config.toml
train_examples = 203450
image_size = 20
vocab_size = 513
arch = "transformer_decoder"
layers = 8
residual_init = "none"
optimizer = "muon"
momentum = 0.95
decay_fraction = 0.2
Rows from block 5, named by matrix and row number. Rows with one number belong to one neuron. Each number is 200 + 20 x the weight over its row's rms, rounded and kept within 0 to 999. All counts start at 0. After the name is the row's rms in percent of the matrix's.
# fc1: MLP up (model.blocks.5.mlp.fc1.weight, 512x256), inputs 0-63
# fc2: MLP down (model.blocks.5.mlp.fc2.weight, 256x512, transposed), outputs 0-63
fc1.401,133,194,212,173,202,203,183,185,220,237,197,196,202,165,205,225,202,236,191,224,192,196,189,190,234,219,230,192,175,199,193,182,186,197,179,225,210,239,218,185,178,228,182,167,200,218,195,218,178,172,196,198,190,209,187,230,196,191,213,210,202,194,161,227,224
fc2.401,092,151,210,199,177,202,174,213,216,222,209,203,221,188,184,208,221,194,240,204,185,210,220,220,216,216,165,212,159,193,163,226,175,216,191,239,205,197,220,157,210,200,204,201,218,192,209,201,168,201,187,170,209,187,215,210,198,200,206,203,185,174,218,210,165
fc1.402,116,204,194,211,240,205,228,211,212,205,199,192,216,196,156,152,208,197,208,197,194,207,197,179,190,202,218,200,198,177,188,167,190,194,213,186,223,213,226,177,236,210,191,221,230,182,205,207,213,221,212,161,188,193,194,212,193,206,193,213,171,186,213,208,192
fc2.402,110,183,149,208,223,231,196,155,194,190,205,197,216,199,209,192,235,181,166,187,200,217,206,181,185,178,196,167,246,245,168,183,204,250,199,207,216,184,189,170,200,212,191,213,222,184,221,166,190,175,160,210,227,213,200,173,174,213,202,197,207,224,189,202,170
fc1.403,085,195,232,177,156,249,169,224,199,216,222,214,233,203,222,196,201,162,185,229,210,219,195,209,220,207,212,206,219,160,177,200,192,195,194,242,174,192,182,174,250,143,204,234,206,214,209,201,192,174,186,228,234,176,192,170,189,191,152,202,178,207,212,174,205
fc2.403,089,236,200,186,221,233,196,199,170,222,210,198,203,186,210,207,222,202,200,240,214,189,192,167,224,212,204,222,200,206,203,169,183,184,173,235,190,192,199,208,225,206,188,200,206,169,218,219,234,163,224,186,200,212,188,221,172,199,193,205,220,220,190,184,213
fc1.404,098,202,202,204,191,228,212,190,186,212,184,200,242,203,216,190,207,186,192,224,202,219,196,232,246,216,189,233,195,187,209,243,182,223,195,228,178,187,225,199,210,193,201,205,189,212,248,217,211,192,195,174,203,197,194,213,161,201,223,185,187,167,185,173,222
fc2.404,093,218,163,185,187,208,174,181,191,180,210,205,234,213,201,207,196,167,192,201,212,194,203,215,198,175,180,211,224,196,197,218,218,181,196,204,214,232,179,205,193,234,179,190,224,231,222,221,241,182,207,212,200,188,254,251,204,218,142,168,239,189,197,232,218
fc1.405,073,196,183,196,186,204,192,239,248,196,206,225,217,217,192,218,207,210,229,187,192,194,146,173,190,199,184,186,233,183,203,190,181,215,197,197,177,187,184,216,205,206,222,204,203,188,203,190,207,189,176,162,199,184,223,199,247,187,219,208,220,179,225,215,208
fc2.405,081,208,182,197,198,201,194,216,179,200,205,223,197,256,191,188,231,183,206,163,216,229,199,196,196,179,210,212,212,203,210,222,193,194,248,148,181,211,210,206,199,220,196,185,188,214,231,182,156,210,218,204,227,195,168,211,200,198,182,216,151,196,203,228,212
fc1.406,070,209,191,174,168,208,179,181,228,204,195,222,173,182,188,208,185,211,184,202,183,228,205,171,176,202,199,224,206,218,183,221,203,170,199,197,158,201,243,195,226,212,192,229,236,197,216,191,217,200,187,192,179,172,178,186,192,165,191,206,179,204,232,165,177
fc2.406,086,200,212,162,210,180,202,203,214,168,184,209,191,189,217,216,215,160,188,224,230,201,232,227,207,185,208,206,202,210,216,191,185,216,192,223,217,188,203,196,175,173,168,187,196,229,215,219,220,176,198,171,202,213,191,182,232,199,233,174,190,225,190,202,216
fc1.407,096,201,181,219,229,194,183,181,168,215,218,203,192,184,201,205,216,173,225,190,179,179,234,221,211,215,190,174,220,188,206,212,220,189,230,193,218,198,146,193,216,213,233,167,210,213,205,180,183,228,178,178,202,191,229,203,190,208,181,206,181,175,230,198,193
fc2.407,108,193,194,190,196,228,209,192,200,213,222,186,203,194,223,219,216,141,188,201,187,197,204,215,197,204,223,179,207,220,182,200,194,235,195,183,217,182,146,199,194,197,213,191,210,234,154,178,220,181,200,203,212,245,159,204,207,181,171,227,232,219,201,217,203
fc1.408,086,160,218,202,220,203,208,224,207,179,173,227,215,212,187,176,206,177,206,197,191,176,223,244,210,209,188,211,192,194,195,212,218,179,216,213,193,183,171,211,214,179,198,239,193,216,211,216,161,201,221,182,203,227,210,210,235,219,164,170,186,216,195,212,189
fc2.408,095,172,173,240,204,190,228,236,198,175,185,194,170,232,190,209,191,209,188,219,210,178,170,193,203,200,161,190,216,190,185,197,209,175,252,245,219,233,172,200,220,175,183,184,200,213,221,202,177,213,194,199,200,216,221,177,171,216,177,173,212,177,207,202,150
fc1.409,075,188,197,200,215,188,190,197,191,188,185,225,200,214,168,232,208,167,156,213,240,213,200,175,160,187,189,233,192,229,204,207,185,171,195,209,190,207,200,182,218,245,220,203,214,207,202,214,201,263,205,220,179,185,180,198,197,203,190,166,190,195,202,184,153
fc2.409,088,220,171,188,238,162,217,186,192,244,218,208,206,204,164,208,186,199,205,196,202,201,233,170,199,228,189,202,201,193,137,208,236,207,199,219,201,247,181,188,196,171,218,190,193,208,211,206,249,183,231,188,203,165,191,179,197,214,191,222,195,165,180,216,188
fc1.410,083,189,208,191,163,207,204,185,229,155,202,237,224,196,176,168,190,222,198,224,233,225,234,237,195,196,204,205,168,246,185,185,227,176,201,206,164,195,207,225,217,211,194,222,213,193,202,197,174,231,210,240,203,174,186,231,217,188,198,220,192,161,190,192,209
fc2.410,094,185,165,202,199,244,196,165,194,189,182,215,164,213,209,188,209,223,230,184,202,228,182,210,192,191,209,232,193,205,223,211,167,216,188,187,201,169,208,198,187,223,158,207,210,197,212,179,196,215,228,181,193,237,200,231,228,195,188,182,244,216,236,198,194
fc1.411,184,172,216,193,177,215,224,240,210,220,196,207,170,179,197,225,208,228,202,223,208,171,206,197,213,219,191,206,200,195,194,193,230,208,175,215,222,208,223,201,219,224,150,175,217,202,191,223,210,210,187,211,178,213,186,190,160,182,178,212,181,207,170,191,207
fc2.411,131,207,194,160,202,179,224,229,232,209,220,202,209,201,171,217,240,197,183,216,176,237,211,235,228,152,199,179,177,195,181,170,196,216,212,194,186,205,203,201,220,188,157,193,196,211,189,171,210,176,252,185,180,208,206,205,215,179,206,234,212,188,173,213,175
fc1.412,092,208,222,210,191,189,180,189,213,168,184,220,237,223,191,195,185,224,186,171,201,183,211,226,194,199,217,196,164,230,177,195,193,213,177,207,164,193,209,189,183,209,171,185,175,172,231,191,208,166,229,180,193,175,192,226,175,209,231,195,231,206,174,199,197
fc2.412,095,230,195,193,204,188,210,196,196,180,182,207,210,250,233,197,209,203,204,177,190,183,233,228,189,198,217,193,181,217,225,232,189,201,191,209,219,190,201,214,186,178,203,198,210,220,211,199,152,192,218,165,189,214,186,232,217,235,177,204,221,201,189,197,193
fc1.413,110,234,200,192,202,227,212,175,205,197,161,221,155,204,200,233,212,194,218,225,186,189,216,186,216,224,191,198,172,191,217,195,199,204,188,216,193,184,201,226,169,172,208,220,196,219,215,218,214,212,182,188,202,178,189,188,197,174,206,217,186,221,199,166,184
fc2.413,103,190,190,185,189,231,182,206,202,167,203,204,231,193,184,192,184,200,160,197,213,213,180,175,175,202,192,181,204,181,212,129,191,203,201,176,224,191,203,213,156,198,197,221,223,178,204,241,165,186,213,229,209,232,205,223,187,162,186,239,224,223,189,205,203
fc1.414,101,217,223,201,226,189,211,206,200,221,234,162,203,225,183,172,183,191,198,193,201,217,170,198,218,206,231,195,229,175,208,175,220,185,220,203,174,162,206,227,201,207,207,201,201,182,223,177,185,247,209,224,179,214,194,209,183,213,153,173,228,206,198,214,187
fc2.414,097,209,202,201,210,230,231,215,214,262,207,220,193,232,185,216,177,180,177,190,169,220,215,220,177,181,209,206,187,216,218,215,219,181,169,215,209,207,214,195,209,201,191,175,189,179,197,206,191,202,173,186,203,199,233,160,179,209,200,220,238,199,190,213,210
fc1.415,096,195,186,198,238,211,184,181,205,170,168,191,168,150,219,194,198,221,159,161,213,195,205,178,190,206,202,174,199,219,223,204,213,187,192,206,210,234,224,201,192,197,234,202,230,166,195,208,217,233,207,233,216,154,235,194,236,171,183,218,206,174,214,173,234
fc2.415,111,202,189,209,195,204,210,210,206,189,219,218,169,201,157,188,183,217,184,196,209,217,194,203,193,225,219,228,190,224,201,212,190,199,209,196,215,198,232,223,240,169,211,207,227,217,212,162,209,173,190,196,196,198,193,181,187,198,175,169,162,220,187,200,163
fc1.416,120,185,205,235,172,260,205,194,200,211,191,206,230,234,212,160,185,202,229,183,183,220,230,212,213,215,228,215,180,179,169,219,176,171,214,224,186,192,203,193,258,196,178,216,192,231,245,224,213,166,195,186,219,195,168,215,200,177,197,214,214,195,223,201,214
fc2.416,114,213,237,221,206,195,240,211,169,190,222,191,224,230,161,177,164,236,198,181,189,177,209,209,231,196,218,170,213,175,179,179,198,202,184,213,235,210,207,206,189,221,193,195,211,221,190,193,198,186,223,207,222,167,197,169,197,201,216,212,224,197,229,174,220
fc1.417,075,235,221,221,209,210,199,220,187,191,179,199,242,209,174,197,206,241,173,186,195,187,183,191,199,210,159,227,216,198,205,208,157,161,207,181,157,200,223,207,234,218,190,178,210,175,199,188,209,235,191,177,193,193,193,160,208,151,189,193,208,223,186,185,213
fc2.417,093,173,190,193,211,171,218,244,194,210,195,264,186,211,197,191,180,206,186,204,205,211,223,174,238,219,246,187,242,217,214,149,192,199,200,162,207,169,246,204,169,231,212,173,190,222,177,211,204,208,194,208,208,181,166,218,205,211,222,177,170,232,164,180,222
fc1.418,081,204,175,200,151,182,212,247,167,192,192,187,223,207,219,170,223,202,192,211,176,194,187,242,208,158,230,219,195,156,227,242,189,200,212,199,221,218,213,222,212,181,221,223,192,219,229,188,196,222,199,176,168,205,186,192,201,215,209,160,230,187,173,220,188
fc2.418,088,191,191,179,174,197,215,193,219,212,224,206,154,144,209,181,212,213,209,200,193,227,185,209,192,203,217,197,153,202,206,239,221,210,174,208,190,203,184,207,181,238,205,201,233,193,186,195,186,213,197,190,143,201,205,184,195,182,214,175,194,207,194,205,187
fc1.419,098,213,206,169,199,230,215,202,217,225,221,188,216,211,177,217,203,198,219,220,197,178,198,215,197,177,239,202,220,168,195,216,178,173,190,186,197,161,187,245,170,183,253,194,223,217,206,182,210,161,191,193,195,221,187,193,179,197,230,188,228,162,186,206,185
fc2.419,096,216,181,183,235,186,201,183,226,209,208,175,204,197,240,195,194,182,242,221,185,223,174,214,190,184,210,220,201,193,241,213,208,174,191,190,215,179,188,222,212,182,186,184,226,159,188,223,213,194,201,206,176,169,219,200,197,166,200,196,218,190,212,176,246
fc1.420,067,214,201,197,184,204,183,174,196,198,186,191,202,169,211,179,214,205,179,205,186,205,206,193,208,187,202,200,209,195,190,212,199,168,184,229,225,203,199,216,193,179,219,216,210,227,186,198,215,195,187,248,206,171,185,222,176,168,244,229,197,207,230,210,156
fc2.420,078,225,180,186,208,218,186,200,217,176,225,173,221,162,214,177,208,180,231,144,211,189,174,220,202,190,194,205,202,182,196,232,224,206,213,230,218,203,178,234,215,196,186,208,189,199,224,219,229,204,180,213,177,201,218,175,190,187,188,193,200,199,208,174,178
fc1.421,071,228,214,204,208,190,186,217,208,217,169,163,169,215,213,238,219,211,199,161,202,179,153,210,231,207,185,196,213,197,181,193,210,181,184,195,197,210,197,187,207,212,226,175,217,205,210,198,199,209,201,185,154,162,193,194,235,191,180,216,209,208,177,216,201
fc2.421,083,176,214,169,206,188,204,225,212,155,200,193,197,215,210,223,181,228,179,188,187,174,229,235,219,199,218,237,178,200,220,189,215,174,233,215,227,192,230,190,212,196,210,228,227,199,228,218,190,222,200,223,190,226,228,175,195,211,218,187,185,230,193,195,179
fc1.422,083,192,157,216,234,172,224,197,200,196,177,208,161,189,199,203,206,225,194,174,201,185,181,219,209,191,187,204,198,223,183,199,241,212,192,230,225,199,198,220,171,205,174,185,172,220,222,186,162,252,216,203,200,210,221,199,169,205,204,201,191,227,179,183,201
fc2.422,092,214,165,244,200,196,184,191,196,193,192,192,207,204,183,198,192,195,204,216,258,182,192,231,188,213,237,217,219,163,224,226,224,227,215,165,178,243,224,207,210,239,232,179,221,196,185,185,173,187,232,203,185,189,216,164,194,214,217,223,235,213,253,209,236
fc1.423,089,159,190,234,218,175,211,214,202,198,162,214,197,232,208,176,187,173,203,209,210,187,218,205,200,199,200,211,213,181,191,196,240,162,225,178,226,213,183,203,202,183,208,194,211,156,205,227,235,190,181,192,232,184,199,181,196,213,208,208,185,166,187,222,194
fc2.423,089,188,190,200,211,193,170,189,182,197,199,172,235,181,176,203,235,177,205,178,218,218,210,171,209,199,190,194,168,185,182,170,196,214,241,208,217,205,173,178,197,197,208,191,205,222,188,199,199,206,210,190,202,215,208,170,209,220,228,192,184,207,203,214,192
fc1.424,088,184,241,203,225,182,202,170,216,197,202,209,212,201,191,173,200,225,183,181,198,222,179,184,187,195,181,200,181,197,177,195,176,224,191,192,218,213,195,228,182,225,199,181,237,217,214,213,175,204,206,176,210,202,225,202,224,213,164,215,212,206,154,213,206
fc2.424,120,191,224,169,190,218,165,191,196,230,211,230,232,199,208,186,186,168,231,200,200,200,187,220,207,205,198,169,183,181,218,209,218,225,191,216,213,185,206,245,210,178,189,194,172,200,220,216,196,236,216,180,245,196,228,183,179,211,155,206,241,223,192,150,195
fc1.425,091,172,188,167,198,205,196,179,178,211,221,196,214,203,183,180,177,206,198,182,154,225,198,215,244,171,202,243,235,179,203,200,217,209,192,202,196,201,187,202,196,224,218,199,208,170,215,184,220,187,181,200,201,236,210,237,210,219,188,191,211,152,208,190,224
fc2.425,102,197,198,179,210,184,234,184,184,195,201,162,181,202,188,173,187,198,178,223,230,190,201,204,189,195,222,214,186,233,202,224,202,194,234,208,186,217,219,213,238,210,189,217,205,191,213,185,263,220,221,250,200,201,205,212,197,214,164,219,180,226,187,197,215
fc1.426,138,212,210,175,220,197,189,219,185,238,204,165,168,200,185,198,192,204,205,210,231,177,203,190,205,216,174,218,187,220,240,207,218,207,202,191,212,170,200,208,164,194,183,214,185,213,199,166,199,180,214,205,203,193,183,194,163,223,200,225,218,212,190,211,219
fc2.426,125,184,199,181,212,182,193,215,230,202,162,172,169,217,221,175,207,211,191,218,203,184,192,190,201,165,154,175,181,185,203,244,186,197,173,206,189,215,206,187,183,208,210,174,193,171,201,184,212,166,236,218,178,203,216,205,198,211,221,220,196,181,181,171,206
fc1.427,119,211,223,184,218,223,175,183,172,215,256,186,204,208,190,196,199,215,192,186,208,185,258,163,168,164,186,206,209,168,221,189,204,161,239,173,223,180,201,178,209,161,186,181,204,195,221,196,211,193,211,202,201,217,194,189,213,229,158,195,202,177,211,210,203
fc2.427,104,176,212,176,251,237,193,196,193,217,192,186,218,165,198,194,180,190,180,202,204,209,207,209,249,189,219,203,180,211,194,195,229,184,192,214,227,187,215,205,246,213,180,193,202,141,202,153,215,182,178,204,193,200,203,200,208,225,220,172,183,181,213,223,198
fc1.428,094,197,200,188,189,214,204,229,197,226,177,176,195,214,187,193,195,177,229,202,156,169,213,245,194,197,225,204,178,188,238,186,202,213,228,233,243,222,163,189,250,185,203,215,176,211,194,210,169,202,187,174,242,178,203,191,219,214,155,170,194,195,178,208,215
fc2.428,099,205,214,225,168,228,219,208,224,224,167,184,190,189,182,190,192,207,213,182,218,210,222,198,181,158,192,183,211,221,203,159,165,201,226,241,218,206,168,209,251,217,195,205,183,196,216,247,151,236,209,144,198,209,173,178,201,166,190,189,233,212,194,174,188
fc1.429,066,205,190,201,189,178,230,195,204,201,211,189,194,202,211,194,215,178,212,228,191,208,188,179,210,186,183,185,228,223,198,202,191,172,203,195,213,226,175,218,201,203,222,163,188,204,207,232,209,225,193,221,193,178,181,233,173,165,205,187,181,192,254,196,193
fc2.429,083,208,170,207,180,182,201,156,204,190,168,206,217,188,209,193,224,245,205,201,204,213,177,220,230,186,176,179,195,196,203,217,233,191,186,205,203,244,188,208,207,229,183,170,205,205,182,240,193,221,184,182,178,235,216,182,213,199,201,212,175,192,193,208,186
fc1.430,097,200,169,215,247,161,187,176,189,187,196,179,187,185,201,198,201,212,184,191,200,192,248,205,209,183,181,189,211,184,210,217,219,199,175,184,203,214,188,226,173,210,188,169,222,171,173,200,199,236,196,209,199,244,201,218,205,236,182,180,214,188,189,197,229
fc2.430,106,164,197,220,188,233,198,188,245,215,200,200,194,180,213,179,224,218,143,202,203,178,178,178,194,184,208,175,221,209,199,177,185,189,220,197,236,203,210,177,171,189,175,201,225,178,209,228,216,228,184,179,191,183,234,217,221,194,196,212,206,183,179,192,206
fc1.431,095,210,224,218,217,211,198,196,205,180,193,213,189,207,215,213,185,180,215,199,216,232,196,181,227,238,240,167,181,183,202,170,189,189,183,200,203,178,198,196,212,186,167,216,165,185,198,232,201,201,172,205,180,187,195,214,186,197,167,161,182,201,216,224,182
fc2.431,118,206,190,193,208,194,191,207,193,210,189,173,201,203,190,233,212,197,219,152,204,240,223,180,216,223,238,210,205,224,191,158,171,196,174,203,212,228,185,234,212,190,208,189,191,178,192,202,202,153,222,215,202,199,196,195,213,212,197,231,152,204,224,205,196
fc1.432,085,204,204,194,186,214,198,170,219,192,209,219,167,159,207,198,196,214,187,222,174,256,173,178,218,220,213,195,202,208,198,233,222,211,208,196,198,168,176,210,194,202,218,201,200,199,222,202,209,193,214,160,200,212,188,181,184,192,222,218,213,219,199,167,201
fc2.432,090,223,215,204,172,230,154,205,222,218,188,214,201,181,197,179,217,225,194,192,192,171,181,196,217,216,210,201,159,194,205,204,215,192,200,217,192,179,201,173,211,189,186,184,198,226,190,228,197,236,207,203,178,194,187,216,216,199,223,178,221,209,228,200,191
fc1.433,131,181,192,179,224,155,196,187,195,208,215,180,167,155,191,229,221,185,188,203,199,204,200,195,181,169,183,181,227,212,225,206,216,228,181,206,202,233,223,200,186,214,212,192,214,155,132,193,190,228,198,224,174,196,229,193,207,222,207,190,212,194,194,201,220
fc2.433,126,189,213,222,188,190,213,210,218,215,203,182,169,172,180,240,185,207,214,189,205,213,189,202,201,205,167,189,154,150,241,211,217,191,231,201,202,190,217,202,218,200,205,202,228,171,190,192,197,187,188,179,199,201,208,220,222,220,241,176,173,190,217,201,205
fc1.434,085,192,198,225,235,163,201,195,208,195,207,217,181,196,194,175,191,230,237,204,221,203,213,208,174,179,178,193,160,190,169,171,196,187,205,204,217,229,194,198,234,175,198,168,178,188,210,189,175,208,147,196,230,187,238,180,220,211,205,188,185,219,200,185,195
fc2.434,089,220,189,193,202,165,193,179,180,193,166,179,189,221,219,197,175,229,220,207,215,199,164,205,198,208,202,186,216,208,215,167,169,250,211,198,203,216,210,187,190,196,259,205,214,187,217,197,202,201,197,194,200,168,189,181,190,195,209,186,217,182,213,181,248
fc1.435,084,182,202,212,174,211,218,199,209,187,194,237,249,200,212,188,197,193,206,179,214,188,194,173,217,192,214,205,192,188,181,183,182,199,179,198,184,163,207,159,200,166,200,201,196,171,214,212,189,206,189,176,160,205,195,168,209,181,215,182,230,243,199,196,182
fc2.435,096,242,201,201,223,219,198,202,189,205,199,201,207,191,186,215,200,201,214,197,207,198,223,205,194,200,193,219,203,247,246,250,218,183,196,167,195,220,262,169,202,223,174,184,173,217,214,186,200,176,194,188,199,188,200,217,205,173,164,196,221,197,185,199,178
fc1.436,105,206,166,222,179,222,209,171,217,202,213,190,195,221,206,224,217,200,181,167,187,218,212,220,211,202,221,201,204,162,195,197,203,175,190,212,159,204,216,209,233,177,176,198,243,221,233,195,201,230,171,164,208,211,214,201,200,207,178,202,194,141,199,181,198
fc2.436,118,206,171,194,183,230,183,220,174,213,228,209,185,173,198,172,213,179,228,216,204,213,204,215,215,194,213,190,215,175,202,198,174,192,215,185,205,212,200,224,215,198,183,170,177,208,188,197,213,185,206,196,204,229,202,195,219,242,214,224,178,227,198,173,201
fc1.437,068,214,203,225,206,212,203,234,178,165,194,178,234,202,174,184,227,194,184,173,196,187,207,194,169,195,182,217,212,218,201,204,207,173,197,188,166,204,226,212,225,217,190,226,203,192,180,196,240,211,212,203,215,150,182,209,194,163,203,184,228,186,178,207,195
fc2.437,081,149,253,190,195,187,195,179,208,179,190,215,196,223,198,189,215,181,190,188,214,234,192,193,225,199,220,155,214,202,236,204,219,223,192,190,230,204,228,188,199,195,173,205,214,242,187,225,188,195,195,188,199,183,191,208,215,216,232,199,181,188,177,202,237
fc1.438,081,241,190,205,193,223,183,219,202,212,202,200,189,191,199,184,141,155,200,197,200,220,206,195,194,193,204,203,186,160,197,189,187,220,178,231,176,175,178,208,157,214,201,220,210,177,213,207,183,201,232,222,191,175,201,205,233,181,183,218,219,222,189,203,176
fc2.438,089,198,226,183,207,223,201,171,212,200,173,221,214,202,213,210,183,200,206,219,195,183,204,169,177,179,226,236,233,217,178,204,215,216,214,185,205,195,206,215,194,166,201,221,190,225,205,183,198,216,254,206,211,240,185,209,214,178,167,198,220,182,220,227,193
fc1.439,165,218,214,184,164,192,204,212,192,208,188,204,158,194,193,209,224,219,222,232,213,193,210,200,211,176,184,199,229,203,196,199,234,236,166,207,198,191,223,196,202,205,181,200,222,199,181,179,204,183,204,228,196,215,176,190,159,176,200,218,203,215,202,196,183
fc2.439,127,201,194,196,192,192,183,206,207,192,210,202,197,210,169,213,206,235,178,193,193,192,229,207,204,144,205,223,208,176,177,178,209,201,191,205,187,204,186,204,200,178,159,219,202,188,188,153,209,210,209,205,202,185,178,197,199,190,215,215,231,232,182,195,183
fc1.440,088,227,228,155,214,227,236,231,189,224,222,262,222,195,202,212,199,198,196,198,204,222,187,235,210,192,189,254,176,219,169,201,195,167,209,207,206,149,204,217,193,189,205,184,170,234,226,183,213,161,197,192,198,212,191,202,212,200,202,229,190,206,220,221,181
fc2.440,090,206,198,167,186,178,237,191,186,208,166,218,204,199,209,213,186,203,178,177,187,172,178,195,216,213,148,166,223,173,187,188,205,194,183,212,192,165,223,178,207,183,195,206,187,259,202,180,215,226,201,217,217,167,216,196,202,188,210,225,208,228,204,190,215
fc1.441,084,204,247,214,178,215,225,207,207,223,196,219,211,204,205,192,178,207,237,196,233,187,197,219,210,199,232,242,208,188,207,218,179,213,197,176,196,178,204,193,241,195,154,178,206,196,197,184,196,172,180,164,174,216,199,199,192,195,184,185,192,218,183,206,179
fc2.441,087,236,214,221,179,233,231,207,205,211,231,209,182,193,189,176,157,175,223,243,170,229,193,187,222,205,213,222,204,189,199,205,171,191,215,198,224,209,198,195,214,198,170,176,187,164,204,179,199,188,197,174,178,196,201,214,184,180,188,213,209,195,192,206,192
fc1.442,087,212,199,197,143,224,183,218,231,194,176,209,209,216,206,183,210,195,223,224,170,218,213,200,206,207,196,205,159,218,171,205,177,222,185,176,146,225,182,178,209,211,182,207,181,222,239,196,187,161,229,191,170,189,189,215,183,199,219,207,193,232,189,213,199
fc2.442,097,204,202,227,203,210,189,181,216,215,180,184,199,187,205,186,202,202,210,206,198,195,202,199,203,201,210,195,225,223,209,239,243,203,185,163,217,194,206,161,192,225,223,186,203,216,206,200,192,189,193,220,167,191,185,167,261,198,203,217,196,197,216,220,196
fc1.443,084,240,232,227,224,199,170,186,194,198,183,222,211,251,210,192,193,174,197,209,227,194,200,213,182,220,176,233,163,190,162,219,210,184,195,201,180,164,224,222,185,190,205,205,195,224,205,219,206,207,181,218,206,224,200,172,184,174,214,177,193,192,211,186,187
fc2.443,091,158,155,175,248,177,225,189,194,163,162,215,223,214,187,203,212,197,188,207,212,206,175,222,167,207,179,204,184,186,230,182,181,215,207,187,204,202,196,214,188,171,173,208,199,208,200,181,236,193,192,196,199,202,204,180,209,177,184,213,208,192,215,178,203
fc1.444,103,213,201,185,179,219,193,217,219,187,223,213,219,197,194,198,198,206,196,229,170,184,251,189,144,213,198,200,180,174,196,212,222,199,220,216,175,197,221,221,222,224,177,218,189,202,198,190,178,205,180,180,187,197,194,186,227,241,189,158,171,214,181,192,186
fc2.444,110,204,181,183,191,208,180,210,181,192,197,182,222,238,221,176,177,215,214,238,198,206,237,212,175,217,168,195,193,221,195,206,197,214,185,191,209,215,182,204,236,167,188,226,187,208,201,192,171,183,199,191,185,173,215,192,210,216,201,239,169,218,182,192,200
fc1.445,097,215,173,191,147,213,190,188,183,175,196,183,236,178,179,183,216,185,216,229,192,223,220,189,213,178,205,192,175,215,221,215,205,173,203,214,186,219,192,176,196,223,217,240,205,182,206,192,187,221,213,218,213,193,216,225,195,228,227,165,146,186,202,214,191
fc2.445,118,187,184,207,182,185,216,212,198,198,166,197,198,196,224,190,186,209,229,222,199,215,229,203,184,208,187,229,173,191,195,209,189,190,186,182,207,201,237,199,176,175,233,198,215,239,197,181,219,199,224,180,196,191,194,212,144,183,224,176,203,196,150,182,213
fc1.446,084,169,208,165,176,195,192,228,197,181,187,238,217,215,167,189,186,196,202,187,203,185,201,223,197,163,220,216,227,200,232,191,219,195,213,203,205,194,173,179,199,199,212,215,205,170,203,210,176,204,232,190,202,162,192,209,201,209,223,167,204,202,191,241,184
fc2.446,099,185,188,243,184,195,220,231,214,193,192,212,211,220,173,179,207,196,196,185,175,165,167,192,183,170,205,213,212,175,182,197,180,191,176,214,216,204,203,185,217,228,211,161,201,192,205,227,180,209,199,211,163,168,258,247,224,205,238,227,192,183,180,222,174
fc1.447,106,215,161,203,189,191,200,158,208,170,188,176,204,187,219,218,152,189,198,193,188,220,219,194,217,196,215,207,223,162,215,211,195,183,221,185,178,196,166,166,199,181,181,179,199,207,215,179,218,188,175,147,210,200,207,187,147,173,197,219,184,179,214,174,224
fc2.447,124,182,218,207,196,224,211,176,226,179,187,208,226,214,227,178,194,197,216,165,220,195,212,192,249,220,195,198,194,198,162,178,191,241,186,206,194,194,209,182,221,198,198,215,232,199,186,196,233,175,195,206,184,201,188,192,188,205,168,215,221,197,205,209,186
fc1.448,094,198,205,221,164,205,173,214,181,201,212,235,188,214,190,212,169,153,235,208,219,197,221,187,220,192,228,212,220,211,220,172,168,219,214,198,221,196,154,186,168,191,212,232,202,183,220,217,201,203,198,160,198,185,179,212,196,210,174,214,216,224,179,213,199
fc2.448,090,200,192,205,191,205,236,174,192,195,203,205,203,214,214,221,196,193,188,236,197,195,198,191,203,191,184,209,214,247,188,226,207,202,207,220,194,249,196,201,200,205,202,205,230,190,216,201,211,171,200,188,200,227,226,192,205,199,193,217,203,189,203,213,211
fc1.449,062,200,193,198,198,168,205,181,215,176,191,226,236,228,213,224,213,232,231,176,208,189,192,234,186,228,213,193,175,207,176,210,221,181,184,196,207,206,202,193,187,203,222,171,177,205,199,169,229,217,183,199,183,204,208,201,201,174,208,188,223,170,181,171,216
fc2.449,069,184,206,196,195,189,210,198,246,211,200,177,201,194,200,205,185,178,244,217,194,222,220,203,175,241,195,197,201,204,195,237,225,172,198,188,147,227,215,171,207,216,207,183,176,204,217,163,206,168,203,200,170,183,226,190,226,168,212,218,201,189,218,184,192
fc1.450,081,213,203,187,183,186,161,174,205,201,195,209,206,187,214,202,193,209,199,180,250,229,220,197,215,199,222,200,199,176,177,187,204,174,175,187,190,222,210,215,222,200,198,219,188,163,223,169,230,188,196,189,199,157,211,190,192,167,215,175,206,224,184,173,169
fc2.450,092,191,189,205,229,171,199,242,236,188,245,166,184,182,208,200,216,177,236,174,241,213,224,185,257,188,220,186,192,189,131,224,196,190,164,233,152,224,180,208,166,197,212,217,210,205,164,176,200,233,219,208,196,192,213,196,211,201,243,190,198,206,203,205,181
fc1.451,116,188,243,200,195,177,183,227,190,197,183,202,193,176,201,202,184,168,184,144,214,189,199,196,196,190,200,200,218,213,199,192,219,232,174,155,192,224,232,193,184,223,152,213,188,195,183,204,196,136,171,189,199,194,244,200,199,196,217,203,193,178,168,198,205
fc2.451,091,234,203,201,191,173,214,186,188,186,192,200,189,236,189,193,157,208,220,189,162,208,187,192,227,236,214,188,202,191,218,202,209,200,227,221,164,192,203,194,210,174,195,232,169,209,220,194,180,150,200,200,180,187,228,170,185,241,194,214,222,201,191,222,226
fc1.452,090,179,192,171,206,177,217,195,174,221,201,206,204,200,191,201,186,190,194,214,192,220,192,190,223,235,217,210,199,195,183,188,210,166,215,169,203,197,177,168,213,168,183,208,172,175,181,179,215,198,177,186,188,212,215,226,180,196,191,193,190,180,183,192,213
fc2.452,092,187,206,208,193,201,201,200,231,207,199,206,188,212,193,214,232,200,245,196,181,227,187,248,181,237,222,204,189,209,195,195,176,170,201,209,232,215,173,207,210,207,208,223,199,200,187,179,246,185,193,178,162,200,179,184,202,192,149,192,189,196,209,201,225